python train.py --crop_scale_min=1 --rotation_deg=10 --num_classes=181 --arch="vit" --norm="layernorm" --width=160 --positions="learned" --am_softmax_margin=0.3 --am_softmax_scale=30 --init="torch_default" --momentum=0.9 --adamw_lr_other_params=0.00081 --final_lr_fraction=0 --weight_decay=0.5
Rows from block 2 of a small image embedding model, named by matrix and row number. Rows with one number belong to one neuron. Each number is 128 + 24 x the weight over its row's rms, rounded and kept within 0 to 255. All counts start at 0. Numbers have three digits each.
After each neuron's rows are labels from the 100 images, of 14848, where the neuron reaches its highest value: "top examples" is what is common among them. Only what is clearly more common there than usual is listed. The data: photos of plants, animals and fungi (iNaturalist). In brackets: how many of the 100.
# fc1: MLP up (model.blocks.2.mlp.fc1.weight, 640x160), inputs 80-159
# fc2: MLP down (model.blocks.2.mlp.fc2.weight, 160x640, transposed), outputs 80-159

fc1.471:098102146130136118128109151137167155135180138143136138142113102112137139141118130093108141159128120159146098161127111152143093125149113128181131130117096137129096067101077116120123161152118174158098168086146150123090145155111083109130083118
fc2.471:151133140131167124147130149090109154132136130144180103130135106150102138093147160159128107090172131120113131105107101105101134151095209145142106154132114103134142158106115128117142148117157094149139106115130119093143116150150159097139124132
top examples: class Insecta (67); phylum Arthropoda (67); order Lepidoptera (34)

fc1.278:139162094083145103114137115114104152118153100134120115149115093092143117158117128138162130118154126122173142101149133089111111168131105152079097112132151128123151132120145110101150139144156153123138091114116100146162159117123156154100102137
fc2.278:130108137161128166123110150134136119130081167092118126101122124166131140088133138125115139150101124129060125137100125139111152136117126091161158140119107148134126120140133165119113127100079132132144150147125127128122110142142099097160165128
top examples: kingdom Plantae (25); phylum Tracheophyta (25)

fc1.59:132103134133142154131157135120133139125128152109080093150127136135156114164084162138147154143124098134095132129100145141152132121111118108131182097140110105114157100112101128117103128061164128146115151151133122117081094121158148123096107081
fc2.59:145137141132134113140107130118114109146136095137174156084133109114118136093156118126108100116129152093169140140145125112121124146137152129156073166120147171109114147107165154134134137167104114119126114121098164107177151123093129125186166160
top examples: phylum Arthropoda (73); class Insecta (72)

fc1.119:132104145085140152116159125154132157136119147109138092092107144082128116163140177179127150121143116115111128101140120135146119096111153109139133119144127137126123143102103130147112115115099189144134160181085094148154127104097145108112092136
fc2.119:125141126160135102151106137089098121087136104147104134182129130183142108134114097070110114113129161154156133150107156125104110146131129128102148109132134114117165097145165122101156128133159097101108104062179143097100135152144126166141151121
top examples: class Aves (84); order Charadriiformes (27)

fc1.326:145137142143140115144153133110128160121137130111103106112163139138147131157139130132087142139099128140134096169156115102137121167152128130156142142094190150145146124146153150109143092108128083136118126125163121147126131094092168158124095084
fc2.326:140107110117117188118136106150146101132109125126110158118101082092129100096095136103137104117167155130105151098103138136121124123092155114135109112122080142138123120112096116134128140148130156135107131131113137143143104171155104113151173170
top examples: order Passeriformes (56)

fc1.17:168138080107134115141122128093165101110129143104125133117153186149145127168149110125139144147112117119123095127111175100137128100164174122125144120096148127100114135079140122152170158132135100139133151117134136121134100144156120105134142089
fc2.17:105157195149131127128139127145119134106139129148127114146128094122109138096114141107083138106144147133145168139147089150142138118104103143148115151167107123137134149187099136117105070147123132137120110148152147122096166112102094114122143150
top examples: class Aves (85)

fc1.131:146172133105133136135135151149104109122117136153160113133150091153140161169148141135125147091143151121172114165116159128133105128139099155137094122122137161114150152147094133158094140123107105101116090133096155142135165140144087143129127090
fc2.131:095123091184135118112131107165130140145169091111111141133121123162109088148120159096110112150078100163156154144161121140153121106112135119118158086163151159112129084131100118119088121117117200132120180118122167135148072128148102135140119121
top examples: class: Aves (85); order Anseriformes (29); family: Anatidae (29)

fc1.325:147074163090141125137091160190131164134096135151144147142120121140124126101141120108126126171135133107149131130116116127117130149175131122112163124128137119113085109144112139120151089115134091148117159115116138140135158142099112091116067132
fc2.325:105143145190148171132157123069140076143109161114107109109108161133143121133140119102121147124132132101099118084109138108154109129110159116154105150112108126132149138137154076097120171157155142102144140136187099099114080142085153191125141152
top examples: class: Aves (87); order Anseriformes (28); family: Anatidae (28)

fc1.39:113135124146151095164160067155132135134074072125102157118142126121123139113150074115159129149135128143144104160126142060134121101182119141132136136141094113135148117144157129093113132118154111141121126097158110147148171131141113155131146092
fc2.39:090135152120133130144098157133118124118151109135118127138133137109123090141138173108135124111119140106147129111107127131104141103113123181121071179148142130178111150138112119137147131131125156114129116176134125118099103142142134133117129141
top examples: phylum Tracheophyta (30); kingdom Plantae (30)

fc1.269:125130133136125160123093123157123124138160109179100114198172132132152144097127114107118152139105103113150165124075130126127192144131102154108143126129124119127132127110085134111102109157135143154090128110166101063140110155123173157126141090
fc2.269:139099129142133097134152136111120112127096156103155143059112078126105113122121156172121115143155134140097120121158123129131077137118125109172095117090153151118133114155152122159122160105106125124156117135079127179112128134132101100130131156
top examples: order Passeriformes (51)

fc1.163:127115130088104163119141102102144082133077122108073107085150150159106098127158138102173104151121124099119103123139112134105140087131087138079111134156156138098149095130160119136152124120105130164160114152137129149104113126150144152137167145
fc2.163:144137137146132116162115133158120154156143113153153164131106112110127144134076112151103125114139136130150175153093156132134129161120160123180139098113132130150136130100116132120097157147150117106118160145131102083101151151095140094125080138
top examples: kingdom Plantae (25); phylum Tracheophyta (25)

fc1.469:128096112066119106140156126132118101134111134133120152075117155118153132125119155136110135080107119121096169132138119165152150134128118145135145148133147160115131145125153132128129160111169103145152137214160112075124125118128140173116125107
fc2.469:174125093151154144117136124094114145140141111141113124136127097152106154054104119135135121105162156117133137167164134129095115155095147094149130141140115150126157174176129121105166185103096119101160104117091071117081148147119058095154141114
top examples: class Insecta (60); phylum Arthropoda (60)

fc1.274:120150108140151132107120132148123125122122107128073150164164134103138145121140109134116102077131098133188076151105173118126164125128105124148102142127115126169118117143148106140172159140108136089098150164107112149100143141107135127168175155
fc2.274:134089150129116108135139126113103133132131155119166094114102104151124121121115158127153172188139138175054176098131065186150106156151112123139130102107144142073143140144118145120110094141120142140139104108160149121157119123149107111108087113
top examples: order Lepidoptera (32)

fc1.179:136130122164116095154135107125117158113100115106098117098116130134156117131151088112127159174142127119163160095124094161131139123079109129151146112151129104089133129121092110137145116091159099179128161125128117103106128131117115138124109130
fc2.179:135146151125143157106136155133102122139146145108130136144154087182124108096121142164117131112090163114117142159119130121124106111149154124088118172121114132140117121167170131128087164142130160108106138156157152169125140127098124118146107140
top examples: class Aves (85)

fc1.45:128094111080113143139113140140182097122119128127139117153125122136123130161110128121131124146103120114077139123077139100138090161137125135130116145091143155189110140138123157127149107126090160125148079106176144112161105113135144142130120124
fc2.45:144147127155135098086142104127095133118154125128131132096120124126128094092140149141115158115148143131175126130170123135107161130127153125139156164136128098080150093115135087124100134130143097137104173136084108132125132154111119109126151145
top examples: order Passeriformes (50)

fc1.20:182119124141164144138137113106129093130119118136115134159124146184109087116160140101104133188116125087123115142138164154077117135133149138147098114151125121125131108107073128131140111119131137155118106130129118104140126170129111106109157154
fc2.20:100144147122084093069115139130160172119142184098153130133115094119130146121126124167136113055154154169129162115113090128193162119135094100086173138155122151156146169156149136132133147114132111124141144121141153140124125116117138140148102129
top examples: phylum Tracheophyta (26); kingdom Plantae (26)

fc1.158:118159132156156128123096127105129143158153102113152129156136169125150090128157110133137153130124086124140134122137146106166143149102094099109128141117096129130152182145149138141106105103122100128109131137141125128135112093145119162123138168
fc2.158:127104148158094093165160097167161097100083135134112137112150101149123128102113117163160122152137151110149127098104078114130125126125205147157113105101101127127134131081098149123142110147148115110132104133107153152145114131143135076115141113
top examples: kingdom Plantae (31); phylum Tracheophyta (31); class Magnoliopsida (28)

fc1.499:101068135117161133133102148082136131103143159153133150164074120117095147132153113149175098117160141094140106110104141128158149158112125119109110151143151127092173139156118141206125127135154126161124126105083144101132140112134107099125152147
fc2.499:126159114160093121173156139137152122154134141109097128093173114106111104130124106126102134164134120113121127146162066149111110149132114110100143110122120137200114125130136121083143134134116184109179128101148134121128079150151175129102124161
top examples: order Passeriformes (50)

fc1.588:144117120114142120156143146161080141116123110167145130135085096106144168172101122143126102144115161127101136124123104162136116123131120105134157134135118132079147145112135146100070108119160096130067145164124124130142179151069148163112095094
fc2.588:120139130151126132102125123107143109126128153094114128133160142152133103105139128095154185100139101120173114131139160103095115121138142162124087123137123125182109139160118109133177152140106172103172095108152085128103088123195106110147148157
top examples: phylum Tracheophyta (25); kingdom Plantae (25)

fc1.190:115052125141123132122097126181124142153158103110159135157101146144118138142136102123152142146116120153102130147121093145145150141130178185111141137082118126135116157139154154118129084163115099121104112115159088078157121156156137143134148113
fc2.190:144140121121123116110135132095143097133105182140134126094138097121131119091127166164119130137113102104134127089134140111106097144122084085152116123126149136117122104160111108154077184106098143144172142128112154165112136136070097102107154140
top examples: class Aves (89)

fc1.467:106114160163122139094118115130150127129120128092137122151127132123142094096135115092136132110092096146120143128119125129127128103140117185146189142142094143165163139115141147137151102121124149141135133131171141130114119135120149080049128126
fc2.467:157163108120139093165141063102136125118129149116176114129126099145113148068110102154114081146131126130109127130139111136128100155114114138097112107126141115120074110147152131140091153143157120136123092109124168179127087112142138127124172122
top examples: phylum Arthropoda (61); class Insecta (59)

fc1.166:086113113145169117122166111127153129142124088136119131110132140095187112118160114139163121116143164130142142109158152073156141119088135103078118139143149104121147113113131165154133154109128147132097107189110143189115097142141097132114102114
fc2.166:165145174138097150162088118125148120127110109124091118162137132171105108141108155125084130130121119143148125156141093190087096095137123126159142157095098138096126151152129124087127061136097124115159129094145098095136144116119120107148183148
top examples: phylum Tracheophyta (26); kingdom Plantae (26)

fc1.7:090104121148159096132163114110128114150101134156172117136124137163174092128120129119142136125097125143087158161123078158130119112140201137084125150143108122109128134106164117138070139127131111138135149106060186129122122139150087113117072152
fc2.7:156155159098093152168096159139147136096135142110117116134124099130086146131116116155111098141161146100131142129153177110082131135125087123147161122100135134141085146145101132123124143118122133118101132154168095142108153099114153111144180099
top examples: class Insecta (64); phylum Arthropoda (64)

fc1.565:156158097141139156112121165123141149131110151181111095108086119178096144164159076119148131142115129101127156105117129112128115149118158115153097125090139141125146166136121111100124109137092132130133134161129145158075139118127125075134130125
fc2.565:137089133131102110146133109137149122117164086116146174149127154089126116128123153140132128154122148118145119158123139135101104124120113111113189108156122116133140101141131110164103148121137175092119120104140110135138136102148137185145114173
top examples: order Passeriformes (52)

fc1.537:116136124069135145117149167093150127103101143141140131138082107128147114129087132103114129100109126145115139168137116162182136123125162148107126146130137101127156114134107112130160168119085116153115125041106098108139125146140110139149098144
fc2.537:157133159139094147082108120167118156123135104123130131089130113148136113122138179128154107126148159123141101152163152157125110138130117151119127151102096155140106117129047156115133099135158161127147130193118144109105111082153092093128139113
top examples: class Insecta (75); phylum Arthropoda (75)

fc1.388:142160122138115150174136139122148082155143109160118153127144146191129139104116102150114129122110126128128135150143124135151105114168068151129122148134140116135083138142136160134103140123122088180149107108122080118069104110145109108146113187
fc2.388:087113165097122132129123126119097135112122156114145104154132122074133149151154168122137111121171124161121111126135166127107160147102149102108104150146104138168149106164105076151141123133091142121128156147143114144145167128119103127148136106
top examples: phylum Arthropoda (61); class Insecta (59)

fc1.287:104116128095112149110117146137119148112122112142109142116100139138134137083150134104178118144151140123150127100116123125124138144111121145113128129151127096172093156123142145151130115125156143154128098107055150136094141166133153133124117127
fc2.287:123129117125132093153137154135152118176161090088099126147140102105104172102136155132118125151140161109137098145122131152161132118116146110146173111117100142142159142118112105177112120163101122148158115179139126177125126133141140096094160157
top examples: order Passeriformes (51)

fc1.27:174104137097126127117097130142145159106090157166151113135099144115124146107118133158118108121137189109141135218118142119081138139126172151090120133104113140129120127135140153165120148125142115151111102088115137100123117127135126093105155142
fc2.27:136087113112129119106143146073130151133126168128104132107111159136163129200146142142166129122100080150131123126103102158137130156156123125141146113125149111154132150124155124075187123130154122120097173172171117137136151112123170106086110155
top examples: class: Aves (89); order Anseriformes (35); family: Anatidae (35)

fc1.12:164135136091153106110120104108137125100150121147180140121153164140139115182135126150129132109101150106187126123104135113128111113094157178137075128116105107149128106111128136134099113163111142107132118140091127170113126109157108153110127086
fc2.12:104142158155115127194123126131141104121106091120091129161109137128156105144114139074103142147112108136121107176119109140131141068135109109116168107134144131122136135129091119134115148101161130133078159104156142093117097185134092138116145138
top examples: class: Aves (85); order Anseriformes (35); family: Anatidae (35)

fc1.138:121122130132160160090151124073137086178126139117142133129153130128128125138119126123158111119133130141169141128114091138123142125116079131118142132106150088119152104092088104150100165092128130108125166128140126144088107131135125192161135160
fc2.138:136140167134117120122111095155128145129105098127104138139131076145156124124140121138149133116165111083111122179123149110151141108137169127167080143165130166119157150159112184118142099148109104150166116146134114114106082141118127087135175110
top examples: phylum Arthropoda (76); class Insecta (74)

fc1.57:111132133145097148101114079148142126090090152144151106134124121167122135133107100093142122130077127150123122116147110152084133105140114147147152162174126178140135123141130145119101135123117143131089115079133139148144128150079117127110131148
fc2.57:129113119113146132154161156125096130150159108140095142136103163087131114119127110133143131124174155116127131150119150111147138120108152127072102080092111077084128121092138126137156103147152131134153128161143130118094164092177162154112120116
top examples: order Lepidoptera (36)