python train.py --conv_stem=false --width=160 --epochs=9.7 --lr_schedule="cosine"
Rows from block 3 of a small image embedding model, named by matrix and row number. Rows with one number belong to one neuron. Each number is 50 + 10 x the weight over its row's rms, rounded and kept within 0 to 99. All counts start at 0.
After each neuron's rows are labels from the 100 images, of 14848, where the neuron reaches its highest value: "responds to" is what is common among them; "patch colour" is the nearest of a few named colours to the mean colour under the peak. Only what is clearly more common there than usual is listed. The data: photos of plants, animals and fungi (iNaturalist). In brackets: how many of the 100.
# fc1: MLP up (model.blocks.3.mlp.fc1.weight, 640x160), inputs 0-159
# fc2: MLP down (model.blocks.3.mlp.fc2.weight, 160x640, transposed), outputs 0-159

fc1.382:77 36 52 40 24 50 62 54 47 58 37 51 41 55 56 38 49 63 40 61 55 63 46 45 54 39 47 47 46 37 59 56 47 50 33 44 48 59 47 49 46 50 44 69 39 45 39 67 33 36 48 44 58 36 52 40 46 61 59 45 42 50 66 52 44 68 47 56 57 65 44 56 53 49 48 46 55 47 71 61 48 36 49 59 41 43 38 66 63 41 58 64 50 46 47 69 63 58 49 50 55 40 45 50 46 44 51 59 46 66 54 52 43 37 36 55 48 56 29 60 66 55 53 63 30 45 64 58 35 23 48 59 61 54 45 59 37 48 68 59 50 28 48 46 58 32 42 38 46 55 40 57 58 42 49 40 62 62 51 46
fc2.382:25 58 47 48 50 47 63 28 58 69 65 59 50 49 53 74 55 28 33 44 40 37 60 59 54 59 53 31 43 61 49 65 57 56 52 54 42 54 39 43 51 62 46 34 60 45 65 32 51 45 52 46 64 42 60 66 48 26 42 42 40 47 42 32 49 40 62 57 34 37 56 58 46 58 47 50 52 67 42 47 56 55 49 57 52 48 43 40 44 60 49 48 56 52 49 39 38 43 48 44 47 43 57 50 42 59 47 40 50 55 50 54 32 52 50 39 62 63 60 53 38 39 62 37 74 56 47 52 65 52 50 60 40 53 47 46 59 50 46 54 68 70 45 48 69 39 41 49 44 38 41 49 46 50 37 45 38 73 47 67
responds to: phylum Arthropoda (83); class Insecta (82); text has "bee" (28); family: Apidae (26)
patch colour: pink (53); purple (35)

fc1.376:64 55 66 70 54 33 57 45 34 52 44 48 36 63 38 43 54 77 34 53 63 45 49 52 39 52 57 46 59 60 43 46 42 44 52 47 44 51 56 56 75 52 59 50 43 34 46 56 49 39 61 54 67 55 43 35 48 54 55 51 54 34 47 29 47 46 38 45 44 44 57 38 57 49 52 52 32 52 58 45 63 59 56 28 47 41 43 38 54 35 62 40 46 39 49 45 51 43 52 63 53 40 62 59 37 57 42 77 44 45 45 61 75 43 54 59 57 72 44 45 52 50 53 45 67 58 45 61 47 41 63 51 46 40 51 42 44 54 53 52 69 78 48 44 46 56 55 43 57 52 50 45 53 46 44 39 24 45 66 54
fc2.376:63 52 69 74 48 39 59 44 50 56 42 49 54 60 34 57 54 71 42 58 50 37 59 66 48 54 42 34 37 47 49 57 57 42 65 48 30 48 62 53 55 61 48 40 39 46 34 47 46 42 60 47 42 44 53 59 52 46 50 43 49 51 40 49 28 48 39 49 49 39 42 41 46 63 51 54 60 58 50 50 64 60 48 31 54 47 47 61 64 37 64 68 44 47 49 39 70 46 57 35 61 43 44 58 50 61 61 42 60 39 46 44 52 60 45 66 71 40 39 54 38 57 72 52 50 39 43 68 38 38 37 46 45 51 57 46 61 57 32 75 51 51 62 34 51 35 57 58 43 41 41 55 51 47 60 65 62 31 51 51
responds to: order Anseriformes (27); family: Anatidae (27)
patch colour: pink (44); white (30)

fc1.415:51 42 37 55 47 53 52 37 62 56 41 29 56 35 45 49 35 47 54 55 36 52 55 44 48 59 54 59 43 41 64 57 59 54 56 44 49 55 53 48 35 55 25 47 57 45 21 46 39 68 57 41 55 64 56 43 44 35 45 48 45 68 50 36 48 46 45 16 49 54 61 52 50 52 45 45 62 44 41 45 51 64 56 48 34 52 46 61 49 56 55 34 38 56 55 57 59 62 38 50 47 66 59 42 50 52 57 28 48 71 52 44 44 49 60 58 69 58 55 46 51 40 59 47 50 63 54 39 51 54 56 44 65 57 51 48 55 79 37 59 49 69 48 61 48 48 60 24 55 64 38 66 62 54 51 47 44 32 51 54
fc2.415:48 49 67 36 54 51 53 68 41 35 54 66 39 63 53 56 64 48 39 55 68 45 52 48 56 40 58 45 47 58 34 43 46 54 55 55 44 44 50 66 51 50 64 55 42 62 77 56 56 41 49 45 46 38 38 62 56 69 69 40 52 43 34 59 51 53 57 85 50 50 49 44 44 53 58 46 45 48 42 44 48 36 42 58 54 51 51 30 48 50 54 59 75 47 55 35 37 36 61 53 46 41 46 54 43 53 47 77 41 35 45 44 57 49 36 42 34 35 51 48 45 53 56 51 32 33 39 53 47 55 46 53 42 48 50 45 44 25 65 40 59 21 53 49 51 54 46 53 51 54 58 44 36 55 56 44 46 65 51 44
responds to: order Passeriformes (54)
patch colour: pink (38); white (36)

fc1.350:57 44 72 43 53 49 55 43 21 44 62 29 43 49 69 66 51 68 60 49 46 65 62 45 46 50 48 46 36 59 48 32 71 46 47 65 45 59 50 55 46 30 50 59 36 57 32 36 40 45 55 49 52 45 61 54 58 50 49 41 56 72 46 51 66 47 45 58 37 53 54 55 46 40 60 47 61 39 55 48 74 62 48 52 59 64 51 36 49 80 67 58 69 48 39 50 54 39 48 42 63 54 57 52 62 57 49 46 20 48 52 48 50 62 39 40 42 34 46 55 55 52 56 59 53 38 40 46 42 38 47 43 59 47 44 39 59 49 43 42 59 44 34 50 50 53 47 48 35 48 54 52 35 44 62 44 53 47 51 40
fc2.350:46 58 32 57 47 61 44 56 70 50 46 75 57 56 39 41 56 36 39 58 46 33 38 44 66 41 60 56 63 48 57 53 56 49 55 45 52 52 46 38 49 59 52 46 59 47 64 57 56 67 37 57 49 46 48 60 55 62 54 53 49 34 54 64 51 46 53 47 52 37 47 44 41 63 54 58 41 65 27 61 36 30 45 50 30 38 55 60 42 42 50 44 39 64 64 64 41 53 56 49 40 39 42 49 49 39 48 45 72 56 51 49 48 52 45 64 47 60 46 41 36 26 45 49 27 38 59 56 46 64 51 58 49 60 45 63 61 44 52 46 37 55 68 61 45 40 47 39 63 58 34 28 55 46 51 53 62 46 53 78
responds to: order Passeriformes (52)
patch colour: pink (28)

fc1.280:62 39 49 50 31 52 53 71 53 50 48 34 60 42 49 55 43 52 38 68 54 63 52 42 55 57 40 70 47 49 56 53 56 50 32 36 35 36 48 60 47 52 50 35 55 44 43 60 54 47 74 45 59 60 67 41 62 48 65 50 54 57 56 55 36 65 47 47 55 51 52 44 48 37 54 52 48 42 63 71 54 51 29 60 37 54 46 61 57 45 44 45 40 40 48 62 66 37 61 54 66 46 32 51 44 29 40 36 45 63 25 43 50 53 48 50 42 57 49 52 65 55 53 47 31 36 56 54 31 31 57 39 58 53 60 53 46 59 71 37 64 39 49 55 59 36 54 45 67 59 53 58 44 39 55 45 40 53 45 53
fc2.280:48 58 46 47 57 43 71 16 50 62 61 68 40 59 50 47 46 47 43 28 46 33 39 59 48 51 53 30 54 50 57 54 41 62 55 51 65 57 41 47 41 43 37 67 44 46 59 49 43 60 25 49 49 38 54 63 39 50 64 58 37 37 49 49 62 39 56 49 47 35 48 58 48 55 49 39 64 53 51 34 49 43 72 48 61 53 38 43 37 49 51 51 52 59 43 42 28 66 41 45 45 42 63 45 51 66 47 71 53 42 58 59 47 50 49 48 62 52 43 60 48 56 45 46 72 59 50 45 70 64 43 69 41 42 39 51 47 52 39 49 35 59 56 57 41 59 45 45 28 50 43 32 55 57 39 54 61 59 52 57
responds to: phylum Arthropoda (82); class Insecta (81); order: Hymenoptera (26); text has "bee" (25)
patch colour: pink (53); purple (30)

fc1.152:38 73 46 59 49 55 60 56 34 63 63 35 36 47 68 49 40 56 46 39 34 29 65 66 59 65 40 44 44 47 37 39 53 58 34 62 60 77 62 56 63 44 51 48 46 61 39 53 50 42 53 61 44 48 50 34 41 50 49 49 46 46 51 40 45 42 49 53 62 27 57 62 54 52 52 43 48 47 42 50 56 57 73 54 35 54 53 53 48 45 61 38 44 59 45 49 42 42 53 35 56 60 39 47 71 38 51 32 75 45 46 51 49 46 34 45 56 57 50 52 64 49 39 69 60 60 42 56 62 45 40 42 49 57 55 59 63 45 59 49 36 47 53 38 44 43 50 70 54 49 58 59 31 54 33 47 46 37 54 65
fc2.152:56 36 46 57 51 39 47 60 61 50 43 52 60 41 52 57 59 54 48 49 61 67 43 31 40 46 54 74 66 63 55 54 47 52 61 41 49 14 42 43 49 51 50 47 55 41 56 55 50 40 50 42 67 38 39 52 43 44 65 57 75 52 41 67 49 55 55 53 38 80 55 41 41 46 43 51 46 54 45 45 40 55 28 53 63 48 38 46 47 41 63 50 45 61 53 57 61 49 52 51 55 44 74 43 48 40 42 66 28 53 58 54 54 57 57 62 41 45 48 50 42 64 44 38 47 48 60 48 41 43 54 46 48 25 47 58 45 46 64 58 45 47 50 55 45 46 43 29 46 51 51 43 58 32 78 53 61 67 63 56
responds to: class Insecta (78); phylum Arthropoda (78); order Lepidoptera (31)
patch colour: brown (76)

fc1.439:58 51 50 45 51 46 52 53 41 51 58 50 48 34 44 42 50 67 74 50 56 48 56 62 37 45 51 63 39 51 47 44 63 57 25 63 44 38 57 54 32 43 44 58 65 41 42 58 31 40 56 50 53 53 41 44 56 42 42 69 51 63 47 36 47 54 58 60 33 66 57 44 42 44 33 54 42 52 55 41 64 31 39 58 51 79 44 46 66 50 47 52 50 57 50 46 45 49 64 60 48 38 52 40 47 42 57 57 57 61 52 51 47 47 61 33 41 40 61 56 58 56 49 42 40 48 59 56 68 57 38 45 35 49 53 67 44 24 34 51 43 60 67 55 61 29 38 62 61 50 56 67 40 45 65 47 42 67 43 47
fc2.439:55 38 51 63 37 55 36 49 46 55 35 56 54 69 54 56 65 37 43 54 28 59 48 38 66 49 46 40 59 55 50 48 46 37 54 48 44 56 36 59 63 56 60 65 39 62 58 45 50 64 46 34 54 58 54 48 56 59 52 41 42 31 59 70 54 47 43 40 63 41 65 56 42 39 74 54 52 45 57 55 58 55 54 34 50 34 43 72 44 60 62 38 51 45 43 49 59 62 44 39 21 64 41 54 50 50 60 35 42 48 62 48 59 63 42 53 47 50 40 51 57 39 66 50 52 49 51 52 44 50 60 51 72 55 49 30 59 65 75 55 59 48 46 41 50 53 51 38 43 56 60 34 38 42 35 55 64 36 46 53
responds to: order Passeriformes (57)
patch colour: grey (82)

fc1.541:55 47 60 41 60 36 47 38 54 55 49 49 28 58 59 39 46 48 50 46 60 39 43 61 53 59 40 37 36 67 45 46 46 54 47 46 53 36 56 51 50 55 57 41 56 40 49 48 53 37 63 46 53 50 48 63 51 62 57 34 42 46 60 11 52 61 62 70 46 52 57 54 41 54 37 38 48 66 63 49 75 52 60 28 62 51 46 40 31 44 63 41 53 47 59 67 62 53 64 44 39 61 75 49 50 59 57 49 44 51 29 42 60 40 57 48 56 56 65 50 50 56 41 20 65 58 50 49 60 38 49 50 43 50 48 43 47 61 47 36 56 44 42 54 52 58 40 37 33 52 50 55 53 58 53 46 43 56 50 68
fc2.541:43 47 48 68 30 43 54 64 30 55 37 50 65 59 33 56 60 60 57 56 50 60 51 48 49 51 55 53 53 46 53 53 53 43 61 55 62 47 57 60 65 49 57 54 55 47 46 53 55 43 51 36 51 46 41 31 41 64 49 59 65 64 56 71 42 36 35 37 35 39 47 34 53 59 54 68 52 49 55 37 32 63 54 54 49 56 51 50 70 61 37 61 53 41 51 45 60 55 36 50 71 29 32 42 55 40 47 57 57 51 71 58 45 60 71 56 65 59 53 57 39 61 72 45 49 35 57 40 51 46 40 43 57 48 49 45 55 59 49 56 41 41 61 33 46 51 45 51 37 54 52 32 51 37 49 30 55 43 52 30
responds to: phylum Arthropoda (66); class Insecta (61); order Coleoptera (26)
patch colour: pink (45)

fc1.262:45 59 38 51 56 39 45 48 37 36 52 52 46 50 54 62 49 67 57 57 69 40 46 54 51 55 55 41 39 46 51 57 54 52 50 51 49 51 68 39 42 43 63 27 73 32 29 48 70 49 61 42 47 44 40 68 42 63 64 66 47 41 36 37 40 64 50 57 49 52 57 54 40 52 32 36 48 64 78 51 61 53 46 41 49 45 76 33 42 35 52 52 64 58 54 51 52 56 63 50 39 68 55 52 52 47 59 34 39 42 42 44 58 43 49 52 46 35 60 57 50 61 59 22 53 60 34 51 58 51 52 47 43 49 54 56 43 54 44 49 62 66 55 56 47 51 48 44 45 57 58 32 44 52 38 48 36 58 51 69
fc2.262:46 43 67 44 49 46 58 44 37 71 46 58 52 44 46 48 56 53 51 62 38 47 59 38 62 53 57 57 54 56 52 50 48 55 56 28 42 46 38 57 57 50 43 50 46 33 67 53 43 40 41 55 56 39 65 33 41 60 49 58 49 65 57 55 47 35 47 42 38 56 46 35 40 49 67 57 76 46 35 42 36 52 57 59 49 45 32 58 73 60 37 50 55 37 58 38 69 55 29 63 66 39 47 39 57 60 48 55 39 75 50 64 49 48 62 50 64 59 52 38 44 46 59 55 46 38 62 39 62 47 54 56 58 63 37 35 61 43 58 57 46 46 49 42 41 52 44 36 50 61 45 43 57 37 50 48 58 53 49 21
responds to: phylum Arthropoda (89); class Insecta (88); family: Syrphidae (31)
patch colour: yellow (89)

fc1.5:50 38 52 52 42 50 74 38 53 72 55 57 30 37 53 58 53 47 55 37 41 48 42 68 44 58 42 59 35 65 64 53 43 57 38 44 57 50 50 59 52 55 56 40 60 23 54 62 67 40 68 51 43 37 62 64 56 33 59 33 48 39 48 45 51 65 64 46 36 40 45 57 49 60 40 60 50 38 40 45 65 61 39 32 48 70 49 51 65 41 50 56 41 50 46 62 63 40 46 37 59 52 55 63 52 58 56 37 48 62 47 36 40 53 57 58 51 44 43 60 62 61 60 27 55 45 51 58 38 45 34 49 49 44 57 46 37 56 57 57 62 50 42 41 49 49 57 31 46 62 46 51 40 42 59 38 54 59 29 46
fc2.5:43 67 56 51 51 57 33 54 41 36 55 49 43 67 62 77 56 47 53 52 55 49 34 38 56 43 70 41 53 63 45 53 36 52 67 59 68 44 64 45 72 45 42 54 65 65 38 35 43 43 45 55 45 63 26 29 48 49 45 48 54 54 49 51 47 52 39 40 50 54 53 42 49 71 68 44 35 38 41 49 50 51 66 63 59 46 37 44 44 56 39 70 53 50 51 49 41 52 53 45 32 59 52 31 50 44 56 69 67 39 41 53 60 49 66 48 55 63 71 56 51 38 50 49 47 56 53 37 59 40 40 52 43 66 43 55 39 60 39 56 45 58 63 53 38 53 47 66 45 46 48 42 49 39 55 37 40 45 56 38
responds to: phylum Arthropoda (78); class Insecta (77); order Hymenoptera (26)
patch colour: pink (43)

fc1.191:51 36 57 36 55 48 59 45 59 47 41 45 52 61 49 49 54 61 49 37 32 45 48 45 63 42 44 64 46 59 53 60 51 58 41 54 41 64 63 65 53 36 61 35 54 36 55 49 56 71 47 42 36 56 59 48 70 40 54 43 52 29 56 58 46 44 57 55 46 49 52 41 61 77 40 51 52 63 47 37 46 44 56 45 37 65 36 63 22 50 51 51 72 50 40 51 51 50 67 59 53 56 54 45 41 40 61 37 46 31 55 67 47 64 65 37 58 45 39 52 48 38 51 68 47 52 61 60 56 50 66 39 54 46 35 45 40 46 43 43 54 67 41 68 45 37 58 49 35 47 35 46 31 45 61 63 55 36 41 46
fc2.191:55 61 51 40 62 51 32 54 65 34 51 47 46 39 45 31 57 51 47 54 47 77 61 40 51 52 60 47 28 55 60 43 42 49 53 53 47 64 54 50 66 46 57 48 51 53 44 50 50 68 48 64 40 57 56 53 50 37 62 62 41 45 62 39 55 41 58 42 39 40 40 55 56 45 26 36 43 58 76 59 66 48 50 59 39 49 40 45 52 40 68 60 66 43 50 64 46 51 36 48 31 36 50 60 61 59 49 60 45 79 56 31 57 42 52 61 45 36 54 39 47 39 57 36 40 51 51 43 43 26 65 46 52 63 44 51 47 45 51 49 60 52 48 54 39 40 50 54 53 52 57 39 58 40 74 46 56 55 56 66
responds to: order Passeriformes (52)
patch colour: grey (77)

fc1.139:42 36 49 42 59 35 68 44 60 54 44 34 54 58 44 54 52 43 48 45 54 60 31 42 40 63 39 44 45 51 53 41 44 49 55 56 37 35 37 46 36 58 66 38 71 58 61 35 42 54 47 44 55 51 40 55 51 57 35 47 71 58 53 28 56 42 44 43 44 33 48 40 74 75 56 62 47 58 61 58 55 47 67 54 55 58 45 42 39 58 69 39 50 41 66 62 29 60 43 60 62 61 48 49 35 47 41 40 63 66 56 54 58 60 46 60 45 44 64 48 53 57 54 52 45 50 63 34 63 39 33 50 55 34 38 66 51 46 39 47 48 52 54 38 52 31 40 61 58 55 55 56 41 50 41 57 48 55 47 62
fc2.139:69 55 42 73 38 65 28 48 43 63 54 60 42 41 50 57 40 64 46 52 60 48 63 35 46 34 65 56 58 44 38 55 65 59 58 35 63 66 68 43 44 52 39 56 36 48 49 61 61 57 38 55 51 41 64 49 52 37 50 58 42 48 44 70 49 41 47 51 44 60 39 42 48 43 57 47 57 45 43 48 43 57 37 64 53 53 69 51 55 39 42 48 49 52 40 34 68 35 47 37 54 38 50 52 54 66 38 52 44 50 47 50 37 32 48 43 32 47 42 45 49 42 44 40 57 41 49 69 60 49 56 56 43 56 70 48 62 53 38 55 58 48 60 79 45 66 65 30 54 54 34 40 49 60 48 54 54 42 54 64
responds to: order Anseriformes (27); family: Anatidae (27)
patch colour: grey (76)